config.yaml
model: "model that answers yes/no questions on an image's attributes"
dataset: "photos of plants, animals and fungi (iNaturalist)"
cutout: 0.25
encoder_norm_position: "pre"
encoder_mlp_ratio: 2
encoder_dropout: 0.05
encoder_patch_size: [4, 4]
encoder_widths: [48, 96, 192]
fusion_encoder_layers: 6
fusion_encoder_fused_qkv: true
fusion_encoder_qk_norm: false
fusion_encoder_layer_scale_init: 0.01
fusion_encoder_cross_attention_every: 1
init: "trunc_normal_002"
max_steps: 14900
Rows from block 5 of the image encoder of a small model that answers yes/no questions on an image's attributes, named by matrix and row number. Rows with one number belong to one neuron. Each number is 500 + 40 x the weight over its row's rms, rounded and kept within 0 to 999. All counts start at 0. Numbers have three digits each.
After each neuron's rows are labels from the 100 images, of 14976, where the neuron reaches its highest value: "strongest on" is what is common among them; "patch colour" is the nearest of a few named colours to the mean colour under the peak. Only what is clearly more common there than usual is listed. The data: photos of plants, animals and fungi (iNaturalist).
# fc1: MLP up (encoder.blocks.5.mlp.fc1.weight, 192x96), inputs 0-95
# fc2: MLP down (encoder.blocks.5.mlp.fc2.weight, 96x192, transposed), outputs 0-95

fc1.21:522558472573473446502563509548564514556486529514500428517453421568457497625588572492522492443436481496508525457522463494490506490546507462533495488443495507491503559506500478508563501493497487539437512440555486491502412415465485490471478453473554491542513490520529569474481493522480485492
fc2.21:552512487484517508488456542519470505438496545505552541447540490494442515508503526535416494530460509486545458475445506471469473495482455444401586544502502581437500463575472527491496473473443457433498530486589482492520471557490425443521527518450476445510575437484492466519534511487429498466
strongest on: class Aves
patch colour: white

fc1.53:517595481583504431555516522554526509500476520536481441523536451528414519583557493514502472472446492480537501466508499409418513482522533503548547484465502524472506514496423469513537490482457471575422509440539484490536441514442481503505542462484528461533486467570525576503491484489447457460
fc2.53:508491423495505520516472560489500514454525497476543521503519523475509530574546520502405506515420551493524449504499488502505462486464439458469554479520487503459516480576480489437515479497472353489495511509594497516498477546425392513484506548494479451519586468423477483535501506507448480483
strongest on: class Aves
patch colour: white

fc1.128:592613496556498481596502533526536561512497492557502437567499475515439499461474522541500493523395491448529533498490512437468536488577518441566512472441549529507497483458507479489549479504493469533454563460525496506526496480467507501547492491508536525532498502553477625544499522503458513498
fc2.128:504483509455509515496529509504527501506560492499532495492548515523470517448545542533393561546499546499511488551584523560496504494492461464484477479523500526400536464563444487491493525480476395556530502523576508512540509553502411532412482595435528478528572520491507480454481516541505544538
strongest on: class Aves; order: Anseriformes; family: Anatidae
patch colour: grey

fc1.112:415490497504599512498514509550469421467501502485448498535513488529497501542391479473550487515495518593493490540529530456525547502480492543503487449436502479421440536540448459533507476476500530577442470525481507501482460499475455488475525429503523532483483446542558490443571573531524490584
fc2.112:530527528466470466532487524486530499511501538477588498536552563391492457439495506489472609521518491484412431518489397536512467487492471409532473544510530493510498502469506528515471461529505530491498558457485514508524521540508516505555472509516465500449476484409467572507479447429412514475
strongest on: class Aves
patch colour: brown

fc1.139:497532495545518442496537527583559514553480519517503459554492441587405453589559503539518447458456470530505552495546456494451509457505505478551498489445493504490500551512500459516526502506452505505447487473555489485517422419434459482426506473487555481550519468529542576465504499547452453509
fc2.139:553504493516490533492464503454500508500509514505582524490533573464498514574499506525456580518465532485548455486467487494454501492495468490465626531512453539476508465565443516480515480469490440453505528494562499508497493582437432476594521530460423437498551466486475485552523540458440488417
strongest on: class Aves
patch colour: white

fc1.15:511481453574517473580504502438528508491525499554458504516462411509446520545464477492471482488429527535487542508516484485456525499585528513549481487400532510474478502499470431544535629485492466544418519471541471558603497511475481502528478512444520537562484465569504514488547509505488484493
fc2.15:529527496497420508496500503503523496503559507466625544532558535471464501418496548557452478489485529503488508492517489561491476525483469409482558484504446505496555517568509523454479502494435371482550524503526421527494501561438434515443519553506498462490563488446497468529484540519474476474
strongest on: class Aves
patch colour: pink

fc1.19:478453588511587526520529467468430510480484521496547520499528532500477527395375501482501509541647536514521499509473484444521576499509490522509507521452484494478504520569513499462472489517511500508441508575501551474502482505540448511496482562510473496535493481528495413451539514451487517573
fc2.19:428523489494423539556500492510606519539533511493480544517539486457540442411502470548496551437511505574501502509466508595474499527555485439562553499584437483541462518460462489479559493551517470494575497473466499512530505517490501539507543449501500486462524506495521538570519447513562568534
strongest on: class Aves
patch colour: pink

fc1.126:588520480480531455546515509487529459525492491514510562579444449442437516516599374504440497453496499501548493464533473498498634526508511457505517511550489567494500516442553469522521531513491490519528454460521488486521503497409464557457464516486478433515496491476549496541506495487441522497
fc2.126:506451524490532643551458488522504466453505473464436468462467554460483468495530609489444499483577438472486480558523522528434492494516412416454513503458452474519500481478541496488493507485550518500504562477460498501541494530440447501417534551534496516592503511501461513511497487509519462526
strongest on: class Aves; order Charadriiformes
patch colour: grey

fc1.184:601579490579513457590494483528562513521450497536498510569498497466439510494504476498496479499424498453569509427523517490471525514526530464611484473460556556501546484381501473449519492501497459524474505488545519514505471482485483465602512450527547505512488510531486558534485504496448535494
fc2.184:504453464473517530519496512486517500496543487497509499484512503466457492452567568555421586521531536494495447594570487568500482526520466442517542473558470502433508472529485481417467539488466389526573534500531515555500481571459448526430495589501506461522529520504507453525507510563485514538
strongest on: class Aves; order Charadriiformes
patch colour: grey

fc1.190:453461542466497510449515528486551465570496552499509429498509474487472506569510531490516464514437512575538498489518487539500468506487403387539432507417488493457495525593494494512500579492560487516474485496568497506494485391427495521473495459509492585501517448520569485470523469518502504526
fc2.190:462513502533494479461500470500550510444498550527532493454558563537483515476420454519518551528519551504514491478476507410491457535478499487489539553524486611491486483591502549484522489556444493444498451553519504490508534495503521510607517494416472453494553521472503440565612509500453534473
strongest on: class Aves; order Passeriformes
patch colour: pink; white

fc1.182:502467580486660505542525509494459514497465535491525501476537574530491525462362489460488503523522519542516530487453480456508596493494503544477496513431464488425479525517488482497466486534475499520471483567480573480466504493527447460474517542501474473505506468541526450465528551497512495601
fc2.182:433499483495338528533469520468541490551528483538509505541531436473504476430487472524509590502526467543490484544487500537510500486524506408494546501613457471565506502473480489523546512499507490536568510525468498506513490508520488585512505470541465505489511493433447590587498460499507532503
strongest on: class Aves; order Charadriiformes
patch colour: pink

fc1.31:525557533569506433585537581527548525535485489534464441552492501539419500530508509502540501441453501503521564526519493425453542497484535499584536502446562513489518502462475465548490476498470496553461504476520525502552471484428431509497510494505572489530528458569528624509494504523458476470
fc2.31:471501439491472504502457478513512493448503485472559505517527526500528528563529550538374563477463510430506499477551432510471474496498429485474526472510442510430539430571463476454504477477503338494472534499548493510509483513463397520497513532464491486494565535442476496489494511484469502484
strongest on: class Aves; phylum Chordata
patch colour: pink; white

fc1.185:511472463551507447570532506476520502491502495547445482522490427504434505527496485508488497475424508535458547500541473491447533497604528511566494475427533511481491517495472427535532634501476440543412538467551480552577486500457474504547485501464528541550474473585495542490526511510457498472
fc2.185:530504497465454494493501486502499498510524502466651559509532524513481525460512561591424488491459537499499496505538458555481456523497442479472531546500448490485532498575500502457471509496461359442509538514533448529500479532423416501488525550504504447494568501433491474527462538511489515485
strongest on: class Aves; phylum Chordata
patch colour: pink

fc1.127:575585462535510482591473502580527521516485492590493458577505493471443483459483430495479503529474543460544542475521512493499509521546538493589464452459585510473518476442525434462542462505485460521473558501547513508487493497485469466577500494533540490541451504554481596524491536508448503545
fc2.127:507483504472500510509495504484529528503553471485550511506530538475423497421585546518423619546542505473511481571582489578486487499506444467504478483526448504455535482566475514460480542494497361495539505496501507502517501562475461539408491578477526454511540518505504481494507523567490500503
strongest on: class Aves; order Charadriiformes
patch colour: grey

fc1.95:630470530471599546480515512495478507495469508495507446516465544552509482527560516515461480515492473413503500392493461525496511492476500585527465497447511557534526406491559530480482494513514402416506513498545505488473565442484508482475540498502532528484523473565482500471435485494503429513
fc2.95:437528494470454488507481504524497472491500521551443484531570441439567511487492489498485639599542451545493503573550503484561484424505504512542533539512501429527522516501461438487517543498497487568527477508546488448457481520488496500523442533470513477522490472376497543527546485490559528501
strongest on: class Aves; order: Anseriformes; family: Anatidae
patch colour: pink

fc1.91:575624477568531442559527549531574525511490513530489432549497447518418514511514502527496490478422491481517544497507492415433524490584523449557512478475520522495522495480484486504526503504484462567449552445546497512558454492469500504531500494506526497540507487594497603524480492491446507486
fc2.91:512473456460507503500490526495504502468556516515547508473525527514485515502523548546401539527458549498501436504516508533484485495469458477485504484528483507424570493569426470461514514495469388511503501528615533518531494532452372530465484592454489447506603482450463471497479518510489488496
strongest on: class Aves; phylum Chordata
patch colour: pink

fc1.172:446521468490396484465544497552523516546611519519484543592488442499525455595527431600496428458419479581493463498594483522496511479528522493500507452487576518509529489510495500520520501470581498530490485466544446515482512506445451490530478485478509519503497465473502473504467489533530483531
fc2.172:514523566511579488472441429499497491445456479512509489474512527468483525568509498495504546546483554502491537499473475520453459523513493502525418489490472541523486488554558465417527516513415440456570419497517475491520469543422544439522518543536477466492539529498539529499524480509370472411
strongest on: class Aves; order Passeriformes
patch colour: pink

fc1.146:664582504488502489515486560515554505496432491555469394520519507502480491440532516502518524534431483479564510535541517448532513499527451460603499510407531483512471502510497438509540514435526502489574531477500520509489512426426495499495493477501525526491474447514479565482477501486516512495
fc2.146:490468481472524489471491558493503480502500545497507494434530486509505497443522529506430574625534527492514507604532504487508447497492455499485407461488485483467448495540416471482479509481491479594520494550516527495537549482486490480416472550405498454492531442530593466461500513528544556521
strongest on: class: Aves; order Anseriformes; family: Anatidae
patch colour: grey

fc1.9:603619524533501499586508537539562561488477502556514443555519478503481498444504526532518485495380493475545542521487517434495573496559491478563510510450571554517506486477510478500543486500497483487503549436499490511531508454460514479513504451504545532519523483519465620535511518519448488485
fc2.9:486458479486493488491494500491499489503541513533502492504511497533507482434532533527394583571505527484499485595591498530496447500481481496479431460494453493431489458549406470499496513470494409582549512519572517501547501500505473511416446605440516472531562505511502467469484496522497555526
strongest on: class: Aves; order Anseriformes; family: Anatidae
patch colour: grey

fc1.5:474473553486531498449543524550568509546492535498529468514496461506474487584496523482535466491462495571518536462510469528490488490501480397552505482389485499476499533620486483538488563530573452569483516516565498496537465428441489524469489446506492578503532427535567474462524477498495480533
fc2.5:465479492514523498475478498444563505480511589523542508498590541512478531498434467518526572540508514490516450487469490486426462496469459488458529529526483602502492475552488533497534475507390464427482469536514493476479510515511476521635509536423483468500543505449487510564575508495442515449
strongest on: class Aves; order Passeriformes
patch colour: white; pink

fc1.155:452443548440508562424496505498507467520497544502515408494516504483487456562522497499509473558483518549542486487524520506508464529455386403503426531413469511468474519589509514498500566480622490537477499523538489495523502433432491551502503456519501567493498457521545458469509490494497498515
fc2.155:451481506539485444431525479495545513456459536502532485465549522523469551462438433506524542508528569536508489509499493425494444566485512499496513518532465597438441484547506521483493500569457516453497444538499491471469541486489523518611530525428466497485548511420560411558538514534479535474
strongest on: class Aves; order Passeriformes
patch colour: pink; white

fc1.110:624557517525512489560460547532542517487414483553455400530525531471469510443515498493479510499415498454564517579549487491506528505503490482611514514448551480459494493505548435505518512483489501466592519479484574468499529439433484488492505481493527506497482445531458551504472552483487495504
fc2.110:481459482460528473476497518453488490486526525508493491427511460523504510400502553515428581615547509467499509568516478502503424498510453508458414460486454473487447480552435488444475511496476422573507476517494528490496526500440491488413509529447512432511536455528577485478519511532531570507
strongest on: class: Aves; order Anseriformes; family: Anatidae
patch colour: grey

fc1.131:469507511563500413505536562601548475496514509513466458584525483473425495571461500506568493473484507518567512480539468451497468496482524527565532431415555504481505531503455445546498488504494485624439467494534490520503500496456480500561503463508522526480485503561501555452526568559473481501
fc2.131:507505456500519533504487483477493493457519496507568501517532555460491517515561439542399519527512519501473491536518440544491482512487440474496494506557437557457538479595499553479514476503475363467542536521551447497532521565385456557534525512484487467495587529484523500510487553518464471447
strongest on: class Aves
patch colour: cyan

fc1.191:615518526591544487568521501490479578485455476535516532538493478443431505558600461520483514491546490438517422451541499502507524516507508440509503500483493593525479491449516416478527509478484508543502426475508452488502497510505464568506571471534473420495480513558506484518486487497470577501
fc2.191:492475477443455517555416526499514500481527550463404462492512504433514476496502478506480451493539472537505460582484525513495501525458419482498496457486509426532479510533526417492470507444582524501500575463471497505495488572413415500412491580487454526554506507469482455454491438506493459520
strongest on: class: Aves; order Anseriformes; family: Anatidae
patch colour: grey

fc1.108:515600510542529457537570527566558488555471479537481484546495460562433510541576533523500479445456488502496507485529456464414529459518506433572524459481556502434497506499458452535545498537461504559468524455511513500549448473462465511463502512462522488550510450574512603510503498507433474500
fc2.108:516488461501501521485432527501486527423527533445545534494530517495507500573500566554414547490437524501548494491484442503481486471464434409489552519512480553491545468555475529431530492504483376468471527497531483496508483549428423541537516524451476412515577522443502485504519531483464507485
strongest on: class Aves
patch colour: white; pink