Weights of a small model that answers yes/no questions on an image's attributes: fusion encoder width 256.
Rows from block 8 of the image encoder, named by matrix and row number. Rows with one number belong to one neuron. Each number is 128 + 24 x the weight over the matrix's rms, rounded and kept within 0 to 255. All counts start at 0. Numbers have three digits each.
# fc1: MLP up (encoder.blocks.8.mlp.fc1.weight, 192x96), inputs 48-95
# fc2: MLP down (encoder.blocks.8.mlp.fc2.weight, 96x192, transposed), outputs 48-95
fc1.72:112136081110150171122084136134167117146125162127142122113124154126124104118111102095115109147116106107144128130096109140136152128101164128119136
fc2.72:175133144125109113125160156141100150113125105107117134130161123123163118111117129124139136120116166102124129132155140144146114128147118118138146
fc1.73:139131115127165169124108148114114168107158140085129141140114132119111148129144145178062142129121107122138126135154102137161137111127147109104112
fc2.73:117140144141082121104156130154129122186123147123143155131127151145128130100133146114140092134148149123140141110087140112125119136114131112112123
fc1.74:132122108141179175146083132139132134110130135102159127116112149157129127119087093118104126140095095129137148134101097132142116130149171129126169
fc2.74:137167157128097101108161147139125157201095140092153155143136149099146151104127143079152112111142167130123136139142136132095115131093128123143119
fc1.75:106144124177104144152132109091112138221130135111086091155088146126143151149121132145163120142117097121122146123101124111118118123134116129120143
fc2.75:145128137110146132114165145124104134122121129118108127129143131127123137074122130136129121145174122119175130116151155129121126136139111152100154
fc1.76:135172130136138144123119155116126129131128126139131126111124131120141124130107108156119072132132149129116135132168149137090148090103129134117145
fc2.76:132109138125162118137151157141119105098133122128127154152128150098139138133130120135128166145109155145136163140139139146123136156148146127130121
fc1.77:135115097120153153146119148134104141111156139079128133117117152126104144112127117131060142123112093138140135141137091126126128121130153125129138
fc2.77:138152172160098123139190155162123121174100138132156156122163151132162148121126149098160120116148184147133124129130142155132109160108154134124138
fc1.78:133183140116135125151084154120128146131127125141149127104123141141144139126095103143126065126154141122117130132160153129093135098104129125121134
fc2.78:125127119108127099150148133149116104085131116136125141159125173104151100153120109118094160132134142136118173154175144126144132132129128110122132
fc1.79:115134110153124154127130120138138121124143179108178101112148128124148112097150127126113123137143156138124126101139140125127129098112130090110108
fc2.79:110104128114115095141056130100144089142135078115140123120144126140131059170105161178128127129136130147147118109152144118144140078119112189141131
fc1.80:104146183142123132111151098107115120222144072113109152163096132113139126169121166181175145125123109130126087137118136099128115121120124112125124
fc2.80:102112081145133167150170176167121132116113128120116134120140159118118113090160122109106131130155108074138154101100129112085126087118108133123148
fc1.81:140112126154136158139145144129112139110120167097140179139097153103122114145132128129121152123126131142141103123124102076121137131139113120113129
fc2.81:139115130114160089107064094113171101122140115156110122131155122158118088139116149152140120136123143145168120132141128127161112099061094133147135
fc1.82:084143099145104150165124133118149148149128136113150130100113141142129120133111104108124101122157140125128146140130122146120128100111130138125130
fc2.82:152130132107133104131117138130144082135108142139121128140143138149131102144120136150112182129154155127156133141165144124168120132104121131126155
fc1.83:119176134128125149136111152138141131125130143121142149104124141117146142119081109131134083135143176105127106123151170074117135074077114106130104
fc2.83:125113120102148123133179168140128112109120123129128147172128165095148132147145122128129177137140133127134176128154143166143133136144124131138132
fc1.84:113124094149124158128133128121124115126137160104176105128136121123134118119154127111116144136136131125136130107133129127128127118129131090095111
fc2.84:131128145093119109101042129134129089141144102124116128132151127138118062164112186167125138120139135135149117102130151104147101084101101172145138
fc1.85:123209157127111135130079155100123129147144130147154143114109135139140143124116080152135094126156155107111130118151147128115121105128123106125115
fc2.85:137109119067133100152133138145119097119143139094128121167145159120119126135115129147102155149146131140139161132120168141145117137121120107157114
fc1.86:099067139124116126127159107084147122109113129102145098166103131123156167127161101123155121119140084128125137148125221130162129140133119088124123
fc2.86:125140125133126160084070065100128156180126134156134085114088176166174132158068139138164150129119133134142133133129136123143168119104135127130119
fc1.87:112195131126141128153075125107165135137130154122125136127123117128140112120107095117100086148145130129101142121169132153095164126108131117128158
fc2.87:149115142047119082134158145134106123099133161060127128143131120112135124155112122121108134153099154111102153139132121159143123155137125097141105
fc1.88:147150142154066138157136172160099172181155150121130126111144156137126103129168103139094129121141123139128104116092103131097178141162123125125148
fc2.88:124140097099121106133083148114117073135136101137117061126128075123149068146116133164115146126115127183183113087139146116142126109067127142161137
fc1.89:129190131119141142156101143116132140127124141128134128112133136121135117127102104133105068157160139128103135135166132145084156111103136123127143
fc2.89:142100150076132105133149141148116109093136141104121144165124134095135126130113118139116153135109147127120154137119124160143131174128131116118115
fc1.90:135181158126154142133140162135108144078127119142121148120122138136128144146111123149137081137153188116115098138174139112106131102098120125116093
fc2.90:105113110128153089145152144141116109106114095155128132151122177080156087148142108120128129114106140143129156166162141101132128139118136165131100
fc1.91:111117113118117181157129151148113104120142162109168062122138123129128110125147133128133118115151157151113144106147151160116124111115146106130126
fc2.91:155115139122138137101087092120126126139107100136133153133132127139132050146101158159159141134118114184125093099132129118183132120110105194143114
fc1.92:078150111079159140168116116119164094166126187102139145099096129166138133118127080073168106135129184105128097118140202130119102129092114081153147
fc2.92:136110141094109061110147129151114122179118145077132098123121151139151162129070146149150101146121100139129134161133109165153088129128119113156108
fc1.93:114070128140097145135172113112126137148133148071132081152115129104154136123150093117133124140153095136139109148120194120125161129128128089104131
fc2.93:116127151149124133091051072114119142193138118149126066109126111157157097142055154134155166148133122156144141064124119102144166119095165175127130
fc1.94:105122107168089131129110130113171153132139142128124090105111123121121159139131115129135140137109034107128147097106137180125125144145132134119122
fc2.94:142124158120149129115110108131110110142113138142089127152154152166128131087121125159136146123133145141136115118127163096138124117081114141140127
fc1.95:128116126155106123134149148119091156167129159135118138107133129118110127144141115112139160103144143118111131125117121122080189143141123110136119
fc2.95:152120157112147097121081089128158095163108117138107090120127079175120073150097150154128135119121153157181122131186128099134106092085121170160139
fc1.96:113163138113131148135132108135153095171105176142131133114137116125129135131079144127145140137126223109118062118148197038141122083078122124123141
fc2.96:089109110115101124132207146140144138122114127126149130144134103118163135122133121137127139116127130148124138121110114209106125149137131114148131
fc1.97:063133147136129113155197101102160079163116158124136126134103118132171126140145127091156138131144172099123119120140194126136118106106135117130105
fc2.97:143074127118166092133125133145134121145116159097103134116181160141129147117113157209154154151121126173145113136103111152156135135094120114165117
fc1.98:144161091120121168154135142193103121098156174107141096129143138119129125108145132126163109110148141156083112125150114163106144100121139118110123
fc2.98:103121110108111128127116054097129145136146040139144162118079107095118112136104118128118114131120084186119130068141097143143185162126145158169127
fc1.99:153157105113156161086132114150152114171155175034071118137177136137113134123132133073126095153133125127115084136133094129148125111098119133143126
fc2.99:135142129115096090130162168165104129137121110091128157145124146132127157135109128131160113119126167145134138125174107138121093110108106102142140
fc1.100:123125124125115135149125106099133124204132138135140125127053146122138135137171138116151120120116089099142133125094138141103107127165121118115138
fc2.100:130125187102106119110170153146133157108131132102101153143187119122140132081093128159163153123144202131146126108141166171167114162179130143123139
fc1.101:136159096125128179125121134153102131073135134140104137111133120123149130138077105138134120150118182138125104117160145136125158104111124120129108
fc2.101:145087139117154110114180150125127107135106129125116095120117127134132121128158132121163127136091124125117139149136108126119115122150132160132105
fc1.102:131175084117105182162142138164109085105167173094158097123128136115116141083149135126182073113147139158085129122157124181108123108113135101119136
fc2.102:113113133106115128101136053128132182154130052144140156115071123097109125123080115119131104151117085193121122092124077143137177185131164162134119
fc1.103:143132141131150160138129130105098147156140141129124097121111122103138129122133155159111152121117089152128132122201126146124143097130131085102119
fc2.103:125089141150076116127154174173119108126119117124121168117127160133120127104136124137155128137170147102134150095080147112125180150141124145085151
fc1.104:086080159128118129117144111094124112166113134060132110161115128107145188136153132126167136121153123151166132132122202142141121117150100124119134
fc2.104:139095141116178123091030066121132114166131134127103117143128130143142098137063156168152133154134130156137121124146150112129152079068115166099146
fc1.105:134150096125108180157129140170106105098152165118142075118136126126136119122144134131165105122156145143105116117160118160102122086115139105112126
fc2.105:123120105103122133129074073103127135164136068145146182124095124114124061152111127135130134133133108187117123070157109147148176136127143191150122
fc1.106:124141148105144131117130138136087114166120141141108141131111113116126093135131155155130143114126111138122070133176123099116114094095118103126091
fc2.106:120127114152074134128202183158091147125136118096126152130120161084112133118157105114121130126160141097113166093098130133106148166130114147111162
fc1.107:108138116131120130134166138120171175092109140128173139115137096104147155122153128106121141137134088095111167088104118165171122134156134126112135
fc2.107:153106136096156135077087145164141115132159137132111143133154123124117090122100129188165147133153158147153123136170145119141106105069124130139127
fc1.108:150124076098121156120127137165125099005136134149165140141176134128130113126123104125095116098170177143093147093166125113142143111115137127155100
fc2.108:135145125141126111122133122128160127141117121137115115118132144152098123157122166127176119131087125151126122158126123125117140109129119127137096
fc1.109:143113114120159179121102124157141113136140161099111117090133137142128078139146124110110119137082114129130109156123063126146167129072181153124131
fc2.109:151155151130126119136180166138126179126118124098144139140142143114137141111114134118162127107110167118121142133168119179127120154116133101125138
fc1.110:125128128121161147109067141143114134101144143136142141125129123138121098157117141181099132132116146153095096127168145102150144078108151128137120
fc2.110:098165131159072150120189139148114149151121132127184148129127165132115165096154122089130118106156131105128181121121120136106126153137122141117157
fc1.111:129151134125173124112072124134120109105138127128134141123123122117132084162112136132107139132130152147091076132164144062164138086108127147129108
fc2.111:092159118138065171129218169157107148129103118098162128138125121118102139091157112127113121120142145114134163118102093140124126117128129112102152
fc1.112:110157131125114173125133154140146115149126169131136126115128126114143134124087112144128107134135177117151103114140164108123126070096126125132120
fc2.112:135085111106147102139162155123144109106125119127124148164142143105165124129140136120153161123103134116126165140145124155128138161139133137141149
fc1.113:137138177178108148139097182101118155183135139151116147122113131132124171113110095140124121159142139135130109118131164171111142145152119131118179
fc2.113:128134122047110096165143127119122084131132135073089090132128123139151114143141138125107152136128131116135126134135113126151128139121124116180114
fc1.114:124058108149077157128159113093110153154128122056127100151099160144131126123168092122073133131131055132111134156091128141131157175119158110127139
fc2.114:121139132126128126143104091108078127153125114139148054097111125130164102141126123095131143127128112164150138070127120096119154113106147144146165
fc1.115:132146130106141113144156146135114140052098142157108177108115132136130140110144142120158126122164161122108096132148141092128143122117124126113073
fc2.115:119126098116176098123116114134120115135101092155103124125128153131128093149151120108120128133143134133120136186177124106138090082095119142142090
fc1.116:157144145138146113156150139135127109187131087190091076125131126096131151115127185156156139099129109133135136156133126145100080130136107072130097
fc2.116:108068174124164140101167143150085122131126086159105161121085175065123136095147141147144122158137117103120126114109117126095146158113111133095195
fc1.117:126188127126136132159095140121146136112135128136137133116127127112134111137108108117106080149158148120100136136175140129093134120109132122123138
fc2.117:132107130082142107146175150136105111096131131096131139164127135104142133143119119133131162144136155134131164148144129166152140157154132113129119
fc1.118:114141159127138147110112122137114104185113147138110134121113125116136102147109125158137139129082122146128067135152147074132124067071140128129136
fc2.118:112125123144083149132215205155120148127141130086165158156134131122117137114148120130128136111125153113105161094121128151105122197156117133102163
fc1.119:093137114091148170130121116108170110202129204129133126105101139156122127123106109077141095150099165085126112105108164143122116111122124099130167
fc2.119:120130159090068072104181169150103147129139132087134128130131126121168127101109126152149108129131160116120146124155127156144075131148127132155133
fc1.120:113148143108146165125121123109170114182126183139123147097089129134127125115115128099131098162086142103116087110122166110141114101084141122131142
fc2.120:123109136124079083114185174161140167116141146087148122145128131130174122133125133155148128111136158109118145123164122213134100157164137137133152
fc1.121:103147165177103148124145098114098132227117136106119123143069137109139130141127123163170119144117092125125123118109099108130123110137129109125153
fc2.121:128129087139134139121165168153109131124127128104093173124138132133117108089142141148120131140160149111125155097119166122083112131111103144128152
fc1.122:135184112126127110156057143107144172120115116125132145124129130116129127133097089124121062159169125115095131145151148139097142111114131121127153
fc2.122:146125143078126116146140135136136109097125161108115145157116144115122085143138114125109145150149167132101156130137132146160121131154125121115126
fc1.123:119145133089149137128121128143150084132113188132138138123162104131129105135098126135131151129114227138109071127169173070144127063086115125135129
fc2.123:098145132139071122115220178159110155125113137108140139168127149109149171129131126136143118112127144135111154092111119166090128133149147115117131
fc1.124:100115121152116163142136148138137117132134164130169074135136120131134129113138134126123126125147135124128135111145131139127129092114132122106119
fc2.124:131095145095124130089078097142131116136139122137134153122145140134121063138100143177149127112140123177152134128138143129155126113096111148127133
fc1.125:138183133133151179122108146131121153087126126132113116126152135115128116140103103138122082150128156126115130135160132154104153109098130132126132
fc2.125:138078148113152113131173129133123103118133120117161137155122153104139136129140117142137139128106147134115152187141119149133135158139164114131107
fc1.126:136101130160110150134138134122110190135125152077124128143119130115135098152153125101111141096138103139120128118078142103108158156139131086123133
fc2.126:147158173109149125091069070061150106199127127159106111119159135137134095153112182157158175124107127168162116102136126121155129086115192161151130
fc1.127:115194134118137135151102143126140123141135134135163147090126149154158129133093103103125108130142202095105111120155187092131123094080124107121112
fc2.127:134110123107135086133173141155123111122130133123106139164140172089133134138113122136135139134160138143142156129158116161147149131111120086137130
fc1.128:116120104152084112127144099052120153205096125117130116126097112130135138156159121076148081136126119125105222118091126129103122112131132141129151
fc2.128:143127158109161112110091122127144101129119132123052122159153138146115101136098127162121175172167170130128117136148149118142102107115099129130147
fc1.129:129142160134130132126122134120117130208127145109087130134080134101138131140134135149149127139105100141132089154128124120137128120127131112103138
fc2.129:122118120129134122121170164136087121118123125109118145112151139128111122100119128153144131133145143122129136102131156158124133171139115150124169
fc1.130:115062101127090124148178086105122133141120136076128087160101147117157131117153077112136121132152077124127131171126177133140140139110132079111113
fc2.130:104140113134090137114061081100094131173143116141154064103096125137150124137081136112129151124146097141138174076123120097118153111087170166119147